python train.py --model="image classifier" --dataset="photos of plants, animals and fungi (iNaturalist)" --train_examples=77898 --image_size=32 --crop_scale_min=1 --horizontal_flip=true --translate=0.12 --targets=["class"] --num_classes=15 --arch="vit" --norm="layernorm_no_bias" --norm_position="pre" --activation="squared_relu" --mlp_ratio=4 --head_dim=32 --fused_qkv=true --bias="all" --qk_norm=true --layer_scale_init=0.1 --parallel_block=false --dropout=0.05 --inner_norm=false --moe="expert_choice" --num_experts=4 --moe_every=2 --expert_mlp_ratio=1 --experts_per_token=2 --shared_expert=false --patch_size=[2, 2] --layers=16 --width=192 --positions="learned" --pooling="mean" --label_smoothing=0.1 --loss="cross_entropy" --residual_init="zero_last" --optimizer="soap" --beta2=0.95 --lr=0.0025 --beta1=0.9 --shampoo_beta=0.95 --eps=1e-08 --precondition_frequency=10 --max_precond_dim=1536 --one_sided=false --adamw_lr_other_params=0.0013 --grad_clip=1.0 --steps=8400 --batch_size=64 --epochs=6.9 --lr_schedule="step" --warmup_steps=840 --weight_decay=0.2 --adamw_weight_decay_other_params=0.05
Rows from block 10, named by matrix and row number. Rows with one number belong to one neuron. Each number is 128 + 32 x the weight over the matrix's rms, rounded and kept within 0 to 255. All counts start at 0. Numbers have three digits each.
# fc1: MLP up (model.blocks.10.mlp.fc1.weight, 768x192), inputs 96-191
# fc2: MLP down (model.blocks.10.mlp.fc2.weight, 192x768, transposed), outputs 96-191
fc1.157:155115074139061134129147104155135145114129117144160124097120112145167192173161153091166177124155099198122134046136118128081138048124165090169155116095155140126167131152107159160174151146133104115130137127144136118114146128253183102028148163158086137177141140060076124097137110140148087167
fc2.157:155120065109209113138094088094156189100146113181084167123121097084128194122149105108158128118115063152125134155154128192189144131158119102152158164216145120145176147107105154104147108201096118148087134171113198118195182137103142102162110235136114159129118144117096132187163116195100115176
fc1.158:100123093119111125145086085152114103139113098153125180083119125171136134138149142144133160127145154080122153130129102121117142138146174137116123113150118183167102134105114101092201087103165135095130121090170113104169124136149102129143164148085166112109138157141129147107118106143148132121
fc2.158:162127109177113144092121132130133106150112119116162125099114097149114107149113147141120163130095132139175128167098103146119122105123122133130136145148108138117133151146155077115159142145138091123127131112155113162155121169123077136118155158122119128161128168155121120112104184170103111106
fc1.159:095126152151134111133116115138142184104086115096122153163144101064096138155118133123065159092110129180128156123149175153112121139104142143135111163151118135138162115122128115103103154123150179175151146136128098099138113113142104166119144107128155171122111078183115107147089121136143178122
fc2.159:141137101137202139098141149130106143138118171108151108113137123159141122129115157128129121093129157107144127130094156153126183121116109133087124143094148151122139098101121102147155144115088148174152153142124112111144142141119099155141100170098091122154139117115080096108168144087131107183
fc1.160:141145127191107126092161141196202187107140190130083146049189146096171144080167109118057167079083076240153133145158057130085163160154108099215143135155126124115069088153215076151104094112199151080146115114045119183152120139125196157116155159165142125166065194112097177083200189177135191143
fc2.160:118097099101115123158091128145151131065148061087126145162146162101131167132082143060102164154186142095120101070199195180106172151166150114148155142118141177108102113103080123095095096051126085117109150139085089007109103183101156191156161111137164106137188072111153128127110118141041192076
fc1.161:114136116119110134198091126152109127165132124102151128140139144163127130132103104167104113143137131169119151156115111159148129118121160092124167095115151086125141139131125096087129130134126105133204107118099122130139118153165145127146129174129110079123144111114103152114123145123076132072
fc2.161:109143129123132134171088158119153113129138122091136089140160127164118178089105133130111120125119120127101128145140126134158134118104129123103089143102127167121106152132086209105100145126161132157114180152136133075123118107166128120102119084171153147127125114112138143125132106148104135145
fc1.162:127083122185134140146127178167153177123138108082107198123173125148108185113105105137098114138063132186132181170140186079136110141172153103093095083130101151071159104053148164119152163107112081133151125187136132157181163156165155157152192048091130154102129140079121161117070126100155128132
fc2.162:163166121152095129158065166119172098173100119090105213108146140100097141154109163072120124147155103147130138098117093151082052067162087097067233181155200150168133115107110111117091094166153090129096107116150173163191106037172142155071142110141167119095116147108159180081163133120090104188
fc1.163:095159122151137117144114154123146149123121102126144130055155137106100151115128128107136125132153125122162107112160141093121130123112132139117123106110138092081130110111142136135130140133079160127097137100130134145118115091162099135119146137172154165190125096108129130142162113120152133160
fc2.163:141078057127152120125151124097150140115132163061126141120166144141198125143094104134134129132151130114155107126184168141125105118133168158145090160163103133115113102116158109135152143164181128166114123144098114113167117149150148131110129093115140102111137131139132143128114144127134103152
fc1.164:096093150144168137087148125114149141136130092144130152146121104089112079158138085113121164100122092108121120138088076153076087094139163087131114164118151077125123129116098134119138130149136120122167134126159119174126115176167143148143106095121111089121116153108102193167107118119077118164
fc2.164:130093074150160119099144107124099111117144145122113105139136137123151133117124140126133162104112149143113107082126113112113136160103090145138117143154131163136112141100056129154146118132129149093172086132140148130091148127145101149115117104097128092110104142121199122169112182136127147146
fc1.165:084147116131089113151141130141130135155144159113101143114126093086106130118135123136109141165167176183134138132110147151104153155150121121117067096114133103109138116126116119120157128109140147129127134136129135136078114103166162141100093136174165152133139126121093142122122123107153168130
fc2.165:111156122162160127121156130158153131094117145124112107075142155138166129166093126119116143162155122139090137122153092108121134172115148105123169121146117090166163127106133154119121118088145139112168131126095163089106091113077117157131138134113130116160083129099152172155103168141117177110
fc1.166:131147133129119141135131123139136134113133132128114123126112137135125132133126110130118139127116122126134130119131126145135139109117128112130114134131143138136131129123122139152120135136136122121138141131115135125139134120160132123131127123127131143130110134110124149137126125109135124129
fc2.166:104112098144131140121136120131121140147130125135127141132145133151153123125148123123120117127133128129111125115118129119124128133147133133143128101112134110125128132138127130142116124130108127155131143132146123126115139136128146133160146121132123116134113135145112115129134127136143139131
fc1.167:127174143107092145135129133152091185130106169127115151111151150113083142103148152098115090155107140139175113023127135165171068133112046121073105145105143147119089116139137170115168130154169156136171086111133200099110104073152179134151093131112129154124161130104097113142102090064119122137
fc2.167:129143103070125140159129122138102111125112138183135135097096127152075119110111142130145148134151139095172150128174122064121199102095188146147144108163114141158119112139146099162108162125060072110111128127164089114131134149135095111161162145144173108132139159174116145130165118105167091129
fc1.168:137111081125140143110090125149118139151139118103107140121122121134157172127172146109141157151128106125132118152178178131142097131103116124121121110137102163105141106062093136153172098127135094154134093152134094147105088138154145165183109158113116144113128080119147112111129136139113123174
fc2.168:124136109127139146139152127109118092090103136140134134173145132089146139209113106105118117129137121124172157096158129103125139101143153135146149128161138168141078125124169129145103094184154105123100121117124120058119156093106168116106150168199097090145110109109165154136141087149106128123
fc1.169:092106105215090169098173143189107131104144159083123155151144085096089139167080097107162113148152217145071218103048049157180058101176169186180160140095095051127184000131173167131211131099111216095036078144092089236098195159174096165097104171132116112160154250080054037141119063084096164146
fc2.169:186092077172137132116150124115105180131112075133107078146124123155131181200066165121136150155153097094046146066109069072135100210130053100151084059185165047170215034101143089130053167151171093154095133085171034242189051066146186198057120091144160128193158185058151156151093199138140061045
fc1.170:063096170128145093148143128128092143086078166158160149131175188072090081080100128122137247105138157223104187061173070170144090085162215170124122051117171171135183105084046166074243147171171145119145122085210136062137127119207088191109055098070167098189134152108100169177178101109117132202
fc2.170:139146097230055090161168154181065122255066075103088151173160138103100133155133110148149084188143103071174124130093152154156077141184160121142137172084157128076104170173163107101027101167095133084118131123094132091146099075069144088189133196243080092144159154060098162120145094118138076094
fc1.171:107153138131086142115137136152098179115061064144118136086129083171106146114162129146088125141175160096121108128153110119135110178096133109131071108134137129081131145068125101135183123098115126118102128138139139114125132152154151121126107142117155153112088132101093122107137145145124113102
fc2.171:134129124134143142101145106152083111119122078153127085098121169126139125129127119152149162102127113068131152147129154130115094129121140108085107118127107111117099104122130178126111143098146149120125058141097127191119185134132127138137158126164127108104104138179112192128163175157064155137
fc1.172:157134136165119111139113158122132128081129109123090146118146149124076111128121152103098129167071124155142117141131121116153112129104077111170165076109156102156154137123112123139109168117131123149179140098145145125129139171157137116180146163139134170083135131114125142081163122114122116151
fc2.172:134099129110146120152150115152146188133145077155134151165167148153120133120138152093156147120108135153099136160134127141135144146159152118129101129152140147139118153132159115143127158109124141118133130115105116165150119102132147147143154102127128136151113146133139111165110131098087130138
fc1.173:182065151125173075155163160182124075110104161153054077122118155161108127060201111076114146120102094214203179137106117157101066090093146189098072142133145094122124175161110125082127093144145165116157170118114207098157183119130138133096173153109125137110086192071086124184122116113170151141
fc2.173:194152086132117103117165149203165159113192116129160171128184065098135159145121089154130125131140180124143177075172069119145122170110021144113092170142133149207156154085116158111135171050081098169233083110096171092173166114147158167205111152089151147124241098129109096040129135127172179105
fc1.174:110127113147095118137110128107130132155114117117125144095121114100124117143145122140124129136128128144106166148090103149124108099120156126113136111103138094140117106130143125170149113120093157124140133117119146125136117116149120147103116167094131152110135100140104141118138129112119126104
fc2.174:124115111152129129111128127120118133100126146137118107128119128121135148123151123148116126146115142141141151100160126117130125140127119102127120106147131148093136126095093155131123115173107101147145161128109150104121134167106146145126136124115156155136127142116130122129125131125131113132
fc1.175:158136118138130097156141073189106114158149112138121191109117076112094121133128115163132130143128097149101203104107102107171107155104119183174141129161097066160123157123167119111104157137179153129151151149126088093068151203177133169114123141082137148154064097109104130065090122129037135087
fc2.175:077134064146132122073139167116153133130129078161132120183119148147159170146133140115106182116129103118179061152150189169138139126081189167123182163158138069065137072095118121143146192142188089150134102150063133115086167111159170086124169090144151126047122136150156086075136140100114141168
fc1.176:103073166149082134128128129097109149104081141082125130136154115113076117099123121149154163142135097148131084147163131121098148140104110172122134133099128113114135162135148139139127119119101150110139089117138161131122123146177118165119154151115145143159105097119133110112122079123131139144
fc2.176:116107129162144185139135154124145124141132150139121074123138144145143110145125118130124129200111174104082098093129148106154094165122130131112105095143115118094095096130117122120121154111123065063142176094106145141072113099115132118084141122122156106113070147142139147140133138147091116118
fc1.177:108133152056138116046169133106137095189117124056131125178106151144097156146096148068125216161117137093125120149177097032139170181173128237226210067119098031141210183188115201112140126174106140202055113051134111123073075161208080153110153089153082143000125143057151134083147095080049148134
fc2.177:119085064193155177160098125124107103118191094116125142118186180186131117141190084098166247072163139112112132103093109136122076074089114105144121123167149250129090176147161113089150159098170105185096166047175096162146089168180143008218105090038159195058208153134131123137049125139198173175
fc1.178:122151112139131109150117134130108141163054119106127157102137135144141129123074097087161137131141105122139148098157131163144081130112132085113135137110083148138096139108129166174115143182094157143189116106119129126129152134193115113111111121074117120146135106120137114076122114107114085123
fc2.178:091154176116079126109141117138095078116133120140142108142123143140081128141125155126129128129121157163128133109092105100116120127080135164119103119151126098131142128143099134095155132136112113117148144095166140146156129154127139134123153084085137144143146118108146170111068128129108141105
fc1.179:116118121160113133111110116129110117132126135115134131138143145116120140138117128128137143120119147123138148140128127160138140139122131126135122115129127120115131132122149135119129137138138128154136124113115140116133146137173111129115114112101148120124125131117125118091132136117108134123
fc2.179:124129119133143140120121123132141138130135104120127150146134134131127134125128150125139112124122111109089132141138140124147121137109134126136120135155139126145136140123115142131143112110140144123125129112097141120132130134121126141135127123127105119120108129143123134133129123136123130123
fc1.180:146106128136131109131134145129137157128106124121123137145143124131117115124135117140131119146129140122117135128136139131117108135130112119136141133126122125122117124118127139127132119118126134132163136130124130143139133128135120130127142128118138129133133117124121141130145126123129118119
fc2.180:135149117128121120121129140126126133140157116140122118121108124129124131145124105137123127133136138128126123144117121126138132118133120137127153158137122128108115121134132116132152136125106119108132133134140112138131112118136132149131116122116135143121126125135128121125141112143110133124
fc1.181:118073147131182103108113132104147142130072141070081088144090141113156215083177123097117178088095092148146178142083157097168144102113188114119106171159122087115090143093144086023110155126067098141153164108146164167180108159185224167120101106092151154113134163187122120174130124104062107156
fc2.181:146165207089123204138167128160157072165171107118168115182025233139120233147140101151159205113117157122117155075143124120091076121208171216112165114215046153082123121115160115057146094096087086032070145124191136160107100186179118156141090159139121175111175106036173073142073165107155144210
fc1.182:106121073045158121139154105119184137130115105081169138102164171120085179169104079139126145115109118115194044137154095124090070154105098132136106099085142111078144088028104136130097070162174143156106107112106176107074129160207123138126150112122182162087124169112154106132130137176109167152
fc2.182:179147183201099156114188107130153096183108155080137142139113174043088070088164094129161112152057127137182180133139109131127165102144130096101208116165203059126107101178138046204211135125207137135123130092178151139079074097138113131079115084103146094086073161145122146127183159122124135163
fc1.183:130160164147117146108157149094150136137104105107094183086102178099148142094152123115108128123147131163127134149122175160125114085084158092113159133125127095114167123145094112138105106145113150177141110165153102112092122092141143170134188101133117166091109153180060114093169118139064191084
fc2.183:113085130130143163118073197137125171144117132147172107172139157149124140074110130122166166143128105100088114139102095147140108234159099147160086127102101140221151139147136131147077152087053127120108096157153100128151161105165102126169066149101151101125177133063148120137101142129167132115
fc1.184:100167111121090126136121087111127140139149098126086142130111131135135153126121076138100106151111094167175116121117161093139130147146186147163152153128143093133118137113118120164145138085116158157132175110094112167172143129161138157149085135128116147096119138116119122112109143139121151106
fc2.184:099131117147103168120140141132135111183150176099131139099138131153125135140128127147144119143153131072123133114148126150120081080152174124116153125138128105099110140104142149116118149109119128105109115112121161119131125124135163141159138106132180107119136087131149154134096143129127136092
fc1.185:134134149087108100126135124146133141138158128118124124110086106098111131116104124095144185161136128108131100120133109113126114119125138154142108134115102116136096138105152106134146099141115177153157162158129147144110136127143093145098104140144139135166168142153072152115138123124135173143
fc2.185:121115126131165121119096154140111131129137096117157134146120077105132156167132100127132085157098141131108129150112137152108169111097189140115108128103135117139114153153091118148178116140143136101134137163111125117167119147122104128105122121116135153110159153165207135184154118111137132108
fc1.186:144076096188107243078156059130105120045122097053100119112091165080101099143193106119119135183130108122197127111104125090115202090175137077148249180089152136064144011148052155012039105102209130205195148159233214180048184198213187108143162054255066116206195072077205173081145117139184000118
fc2.186:192091219035052093077156134156045142072098084075181115163130130159085168040200126096196128151152129208135138209135094135135149181124185067206117105225140127113172056151128098103229216154192155166148160150000094168170158134088055189097117177000045183106128097137173089255105146122139109154
fc1.187:041126082122101109161105114084048152087114097144114255076005010086104190184237137255238128144155176135172064127092106174156114090111161244163137150147163065090100083090198104166132175110142129197067033091047139119144104108170051062199082122081110085168180144060115110007126219162163137131
fc2.187:176105125167131122097147177081102140142093143132169151135152175216101077178126163048129185152143136100154176087105219070169116070202151081134112117165120216178141117119115130200202119185132153119133186053220233142074116124106111000119198162102173142145224186146122113183142150105183113111
fc1.188:129105127165130102151098133147093123115123127114109176107125114124148148084141142123089151114130142128092131167164093168116145162148127121131109138109128091118143142107129110152161131136097140109144134097111117139146119111149165156129141149127175128115116077154112105109142176096177090136
fc2.188:119161090148134153145134125138148132144116128141121117184144133137164133092177128107117111138114116124127145126113101167180148103127115147153168164137152132165101080102134096094144145146131129081148117163153138120107147092116148106209122141118110115077148124127167161118131155129107112129
fc1.189:085067043161102095135067129100152158128120125124105102092113182113137183132168136179116126186126144176116165168158127122137132168164133151175129130125117155150056126108161110085140142154122138104102135101111166110125124127164094178123139211159087081170104177137124166124151162106111116041
fc2.189:139100150159119144192065139082152063145133115101069098182131145137141158120126120134134192076130095104160148136194114237110130159147151141137131153119129196191084114099098102223129139124171142169114145091117135147192117087114119146148084159105115051159045119127159115139100157140124161126
fc1.190:137166046120160117149135128060102094071076090102057133070141172160139184121112191149068172073158119107134061159161064106093044174160175048100126198147124102073200101062151057184185125204092172087130169107143129166102153066177145115186109160055122191091204180172112212136179150095092212189
fc2.190:136057074077115222129151162090121100142140147170060163071052159181147115144104205061111089162153201083119199119139148139165164134078129167107124104127124142217152033095106230207196143164183164096139112111194084164096139078103174086109147107132040109237154196095116151112147141179147165071
fc1.191:136136164090131136140114141188134138167082164125130132120130126112149116121114123126168156123113102122113178125113081178082108137094131075141100162146111162130126121133174111133046113112106132190119144081113116080142125083170141136131100165099145093113123095160115107142081120182102088140
fc2.191:148148119158096208123134097120176131117096147171168125185191129165139087135144182124127182075150166146119062097194182091164159123148152110096124185153156094118096106123123117090123138120117127088087134111075067061105076177106090121113093115155088096079110159108126120154128100107160117149
fc1.192:095126175125088112106129169134128140191127107096175140124130113037109169094131128130109127092136098096126101155081170122142170075117151108132114136093104102083073172148150157112156123137087102107147092159127165124150122126153081170136150122125141189089157107167143070143121198099134120144
fc2.192:112100142096117117157121151172110126136118106194086165139149064094168103120102101102153131059121110161162129060107103139146147131148088146158097126131112128106154083140155127089123125133133141102121089160167140119133105178113108111145114157171141066059102102182140123092135144167164136163
fc1.193:128164150126148103140141117136165133155132138109120104101187117129123130184170146141204156131088113097107144174174138114130146163147131133112119050107139197118146190113170139134106042157158155096166137131127159095147130162167117037100151085109116165123092102067145122123156123124144133194
fc2.193:144115128136106106128095071107134120132132104097105125132128161077127080032099086137156117169167116161138117133124111126118157158116108104166108142143096089128119152141126133107092109108146136104112131090114134136148144151074110147123148155179150158191083165118131161098110124087132159179
fc1.194:108121166076082135086074070149153179166135065094183103106191132081065203146116132100190166119069033137097104183120159068120092123203148056152133111111135107086026143145155157209128239098153068118049131136130198180178190199151030151157129153064134203065109109167182209103068123189198217019
fc2.194:126143023109114217084000151144094083107032158126171109139158162158065138074173172112072135177089136055048110173194110058122103147176138151141091171187110155131133156151111056028177072137122138144076129130091102124192130051135122076157109158127044101102155136115119165147133101120148202134
fc1.195:114141120138124129147121133144119129127117126120143130125126135141120132129125125128119144129142125144127126132114116115135126134133142125119145138108124109127140138140128122132125141146130133140131122123135141121141128134140129127116139111118135143113120133120126126136137128130120113120
fc2.195:101143146129120117117126125126136153102145132100126133129134134125121122128132147106140123132134149127129133127122126143127125125118129130148124129131111120129113144128124138116137125118127138113150126120132123111139121111137112137137150132130132121136107141116127129134124121121120137119
fc1.196:099090069131129113122118127133156145115089154173112101140090127118126142128116114152103156146173123109136117110122097127141147091116142171107102113115100173127093108113115076084059128124144141116164123114164167087099140144170163146112144152082143121113147080094147139164097125155146134108
fc2.196:119093145102108122138124122125091118212139131144174163138155151107142160143114158141132153088145142111134207132125153106153121172125130157145104170107177066129128148145136082170142095091136104081133144131068064173170138083168119147134127104111113089118166150172110077118089125138109164155
fc1.197:160183111164090120052181117173086082194064142102087194076103116143069125169156152158064181067142114098149176106142076169125076096168076156129154065067111094114105115168155123116080147097086143076122073147083027025057128153188179145145142110113200110119107147083158143201181179083138154106
fc2.197:150169122133190096122111116165077211162157123168184156120126201068151113111095128075102033142126086169126232114079129146097177138116148130163149197114139081150163113120129158142094059016221071057099069090018091201097064101233117133067145113097094123145075074132136128072145137122067126116
fc1.198:154111145092082092170102145101112124168119142123092181134179204088095153146121158164204170134122127129158138131149174124093090085143116140130102173136078151119174095123120096141112058098096063126067149080120198121113211057183059158174139091113179195110111176031149169103110099097096040168
fc2.198:173136073045150127104162138146147169177150135082107169230062179097044085067111125163104148176167111199171136105096083158069112145130163126072156142145108169175114148120151055071137188101100212169108114098087107168097146136118170128105131193113123069098075108151144154105145086141131148164
fc1.199:132130103138137160105134085144148153140111110136162086086135145135149189098161089102127127110127113154134089142134152194163142107152133133138110087104091109124079113174134159109096144134103125130139115075171111129157184110137122140142106135115109129142105155125102124101118102115129143178
fc2.199:120124127096184140148136121104145161148166154123140133164143108177065141125097100116146114155127119118128122140177102099104117125164170144113111095148142125132143183114082159106171096143177149129175123169161143090141152109076179110096137155138073166125119163169122152083128177113112082092
fc1.200:109127153126142096116114121122119141134143110132117128111117124135122122119133119128133135139127136125123121121105129142125113120136141117124136142120126114122124132128114110114140135116131131133129137107147113114142142142138120122125115123107131127111123129115134146109132122123138131124
fc2.200:134121124132123143118123136119124128118109136141146120140141116132129147125130117113139130158118122130113129126143127144137127111131118130131121128132128120116140144127126146131137110143124140131143127137135150114103142124100133130122140120138136113130131132145129126150127110128122128123
fc1.201:125125143135132100158129115155103132127118112120108118113151094119131131108113113112139139116132118116163126119141137133155113125103143127151133138107128125141113132115152131148127124112136148123137105143134130113106139127154098125132115124129142132123127119100123141132139135130119120114
fc2.201:101113113129121129135126146128154128156141146115122140124145125141138111145146119127115100127126121118121134139135170111149135119122143144130140112126117132130136114147131123127107113129140106124124128109145123139160131143138128143098124117130146148132115142134118126141122075105136124152
fc1.202:107115112095157072116146116141127154168159153123110136105130154131134123085154096111150132126148162106114159126162111154148125122148143122117137131154127100093136162127108111133153126119122135143134148092147139139120186093163123119140120098132144127117120131141120152131133152145135170112
fc2.202:092093119096133134188134115108113177083142117145078136131161133109158137109135180144113125135124092105135118122128103118142105143112127128123149144134148097156129116127157144177145110147120072142114094141138101117156112100090058108107186130137118116157121114119094105114127092109164112188
fc1.203:114162148173126117115134118129112084153123119134135081145107156192120131135140087154101154153118109142113139115145105166098130103154107123115124126118116114125154148120107118120121119118103148170162121117143129135121119162197085124122098116107164125142094131096149114077121152137144133099
fc2.203:137134139123122079123083133127140127138120152127132139113082139115123122159148127095133069122139131162089132102143151140108164149129106115134157152168143087146132136105109121116180159117106121108151125136120124113146128120111115141117095144113068102152128128127091150098151104116147131103
fc1.204:124088118178139095139112123117085130097116109124110147153128123107136121100165082128116142173141110131151113161177115158142083145099113115165093156097108139114121108142124112092119122112109190166120106121139092119125153117171142136103112103162135114122154127077111126143087133172109088157
fc2.204:181140163152104103150135135180129122134125203142131172087146127153141104092125116164129106133142143075146096141126174113141109136098116105091134096083155075081135162141126104240109133130153115136153136164132126101126153138145100158128117151137058094133100185116116145129147056153148171121
fc1.205:108106094119115147128110175122123131146111157138136123083149133127095144105171118132143138111141108137143152126139073173148142132129128135124151123115127117125115159132097144154135136119112144128168136134151168122119075133158168138156125126126137130115130129123123130107128100125130155162
fc2.205:160126095137124157144143141088140126116120156121111142125123128156122141090122118138130118123110139113150122132115148128169117148145120125125127131147139150104150141144110115142163107130136094094161135101137159155125115098151145113122109146150097140129134117104125071115126175167135116135
fc1.206:147105099181135079140177132121180178144153149163083140112115126093118153075172097174158100096123091205153108143143055149143121110094122131142158096106098138129124133130158115134115106091112133073119094150136170095085090126136172099132131147163140083103127194098107133048124183156146144153
fc2.206:179104146107083157173113081124099123124143125127120132150169100180166112130090094111083147064151078101111165080100159137125120154118119157172120127157128136133144082153108110136120067153114141125136083141127148123099163116148133093136128131101098147111138064148122134124154136114113122132
fc1.207:096109103134121130191140138190144083204195163167126144101153176231129037159163063129125169087124191154121052188078100121125114087060214031167162173172088146142110174069110179106123095152120143119125077182107124103131195122150146231053112186085186169151169128095080168083076076129048110137
fc2.207:161163129120121178145171104153216140085093128072215133166104159123094133136138175097082113163133065154114140059091182189193092139084114168104133158047098139134163198158130120115078110079089101125122151116070154110175118158079184147047121154180145098151187123102145159150097052057119148109
fc1.208:128127200179087128251131111098073204152154145175177159101133113075068140087112086083078167162170102109096130120115105163151094099137138107055139134168124161177142190069147011110190137125047184125177133128185066118080191177174111157204170137111126152111113125069151163063134154141071145049
fc2.208:040088111171110115113135146082148137052144061150100146178167214086118120068180229151100086078172177107125124120170080082159123170113117119140154158080157143162151169199101131059140190157105112112075136126114134127180098124080146116139139127104147134124126065200111153084113147140161076138
fc1.209:119124134121123121133113128125131136121131127109115107107128126128157138137111136111138116126135129133123153144116117117129118134111106138136135132122116101128119138150106120138146146150138123122106117117142138115127132132162137169152121118115109128113084130142125125115139144121112142119
fc2.209:100118132160123131121111135104122133128106129138155138121131126130132134131128112117161128119123100127116130116149140128129148138122097123127156149123135129134157128136130126123131150151125117126125120120120135139133145126153134107133119117124128137115141110137150136154094122140110141138
fc1.210:127140115139142127145129087153119122177102117141109161123133130148126138111122125124128145132125135125127139140130128153123131116158128143111133132099150133143136121112112121158142143085119163103142112117122140096120131119163150124116121148115126146126093106133124143108144145128106102129
fc2.210:122126124129112128114147151122109121141146122146157142116110184088122163152148131113131116137119100117107080149126116149111094129148118087119121148117102142113129102111114110135134156110120170141104131138149155109130137134127133141135119113136143127109141121145129139130143104105163147117
fc1.211:175120136107128103149105087169149113115157064164166137093135139130136167095103137136090105097121161106151118116090125145146120123119162079159122095132204127170147170126135101100120175097094122152155159104123132133137181113167098173102131111143078112111113126069088152065139104127137123104
fc2.211:116135136119155106142141140126138093120104125114128092134114111217158114115128139148155096100117119056131087151180156111120108110124123158086118118124128133174122155112172146151120136130097091081091092122052159150123118141065156151067115152064067166109147151122164144147120154137141125108
fc1.212:101160120164112143137087128151155150051078106133127116160090112109091103135138170090148131176080125127154155150148128107130131118114103131139152146106184119120149161142104119083083087132077174119162166088184142093095152171157116126075120155182162062127133118183131078122140086154115128168
fc2.212:135131152098127132111143093100147075097091132163134106128115180105178089144075103077163095145131094125118066122132178124134082143095134116127182182070152117210061130135105185173108121127124125148157067098125091089144136126067174111120143126154091133129197087074193150153099095166155071073
fc1.213:121146135145103117112133139134089152111109137132123135147100069124097154135111142124091144137158123131120149102137138134133116150121129144121131134128112134117146118166126109143155107104129157132180074113125116159131073146165141121154132156126141146157100159159147096153105134145088126088
fc2.213:143145155124158132135123116089096108173174121106127117118154171096144117089132082148116133130079117119129109149158115099142099134114163118116147142134122155156128144125131112148164148147108144102153141145121130121144134140131125127106170168103132119131162153161125140157134123103147139093
fc1.214:131148114077138070118098136136124123160106138148166139095200086075138157145139140138106154124130145115137147184124054136107120126127143068143126145129183110185147121159114149088162088170172127092125103065093120077107148147172131115135162197093094179157134147139116193125133163128129067126
fc2.214:126103161096099167115157108163103157123110110168177134152124112118186104138103131124146096086158102071154118126146120117097054143191080157098132122179136131173134121128140073209158135108116101158161146148148094120152114114097131118074161153145106161189151138125121105147122166153135150154
fc1.215:121126103079102148128132142123098160145120123133096154114118119113106137106149136095127105140132138123139104144135139139115116151158151147135090125079122128137122146155130139144145120128120131099111106132151158097119116128144103122134095144106172154111095116099150129103134121105162116103
fc2.215:108120129141130148141116129106144131147147167127118129111111139170113115136175131156110129162158123138149108127137144110130137073101079110141113147130102195139120154140133148131106139121117148100164141118153150112132140140099110128136150103126150092140137148119104104124142137110138116138
fc1.216:120116157125126148137121128105137141142111117105142102131156091145144118091164165157145138096117151133125119163112125162133110114150105125105088123128129103108109123138126095140139109164135143159148130120148098129094121132169114108149140148101124143154162129113136164102091126144122118118
fc2.216:129136132091151125103087139146129151102141093123132111099110181131184121119117128126131118141160116144102129110147110155135098157117163128155107106164139132129148151132128130172098147120095144142143119139080134153143095146127158146138112140189105112104120140146155119120119114152135146149
fc1.217:143132160114132143114146140116086121117172136100102148115094125131116149110161120100116149109132165115145102138130103124133114109108124136125123143155101130128130126117124166106134105152129137141163129118168122097096131128136118135126141136128134133150137114121115136105129116150170111123
fc2.217:123107132105113100133136099131113165140127148128133141139104147120107125140161122121134137093173153129139149167162144132147126109141168139154122130127112137126130099123123121125109157124157155120130121136126102133113114123128169163131126106132135141152149118097129138124145083150115133113
fc1.218:151172075094056080131128167110123072121088099137166139111102127086078118161107116102115162148172220166113132138120174215133130150166061075166121095130150139112148111068134126131156153140103108101114105173152091097134164134139155149111110137125138126169099117151144070177103142159148093134
fc2.218:121130104061183097095118141127101119116129091170135133110147163136158111167137153150157150201107100140098132110131162110151139158155135143106124104133144162099162156116074096154131105135127152104117097123107079128115109148104172183162116144131150128160175129110159122191133118150149088064
fc1.219:137109155122145149124129140115117138104110107105123122144144129105130145104135130117105153144133138119102120162125145130122111117130126102132117144135131135125140123121125128143108135148146124116161138120164127124121127129143118131132134137137119133136130117104100145100114145149107124129
fc2.219:146123114111127115124116136113119144126107144138126110127121120138149109113121102135118130122148127104185121123092112133126114134130147148131151125128116141121122122131143128141162118133119109145147141138143136121154128134126120167143145113128137148140129142111155151127123143135152142126
fc1.220:161119137091123135150139112121100144115123126118125128113104121128118139121130150124160143123107115125135110125141104127153115148131123105131141111109147118082145133111148162129134139135136145162148141135134109138143141133167137134117113116124140121108130140135141129108151127115087128116
fc2.220:108148103144141129103170136122144108145134138109121137136164149126103109129104103148111134113132122133153158123109112143119127158164129112123104113132119113158156122101110154107141115152096147166113165162154131119119142136125140137133153130132155105142184121139134145133108102104135121169
fc1.221:120114124117094117086126124117121152146121126133105114107142123131122120131147123105114111117137140146161136155118128133166109131107148140126107116146132138133129104121098115107130147134146126142133143131123121105135127142144134136136148147126119124128140121119127123137145105117134143111
fc2.221:115133149118136128153137126164140121138117130143117100147092123142128151130107117134142134131108130117150148132150115124111162125130129123123131155158128098120130127133146135138151120157165154127125128135143125125130142124139116160141128142136131137113136124122120131142106160132107128179
fc1.222:129155149153107135116113097137150101161182072128135213140149034120144124104144153110130187027111107142128094093147126149158213155106112137113144080134111066159127123098120154144139116114084154172113144164121115101163057174211127096172143163185136101097095121175129147128103112166132129090
fc2.222:226106105147161145133118202097138065171103098106107116134171116122085080151094132098117117110093162139098153155159143159140089109105164159144154160170123100100144139109127108102079128112145073137150129177127068147124123069119151085077131153151157136139114107112142134130068137132129089137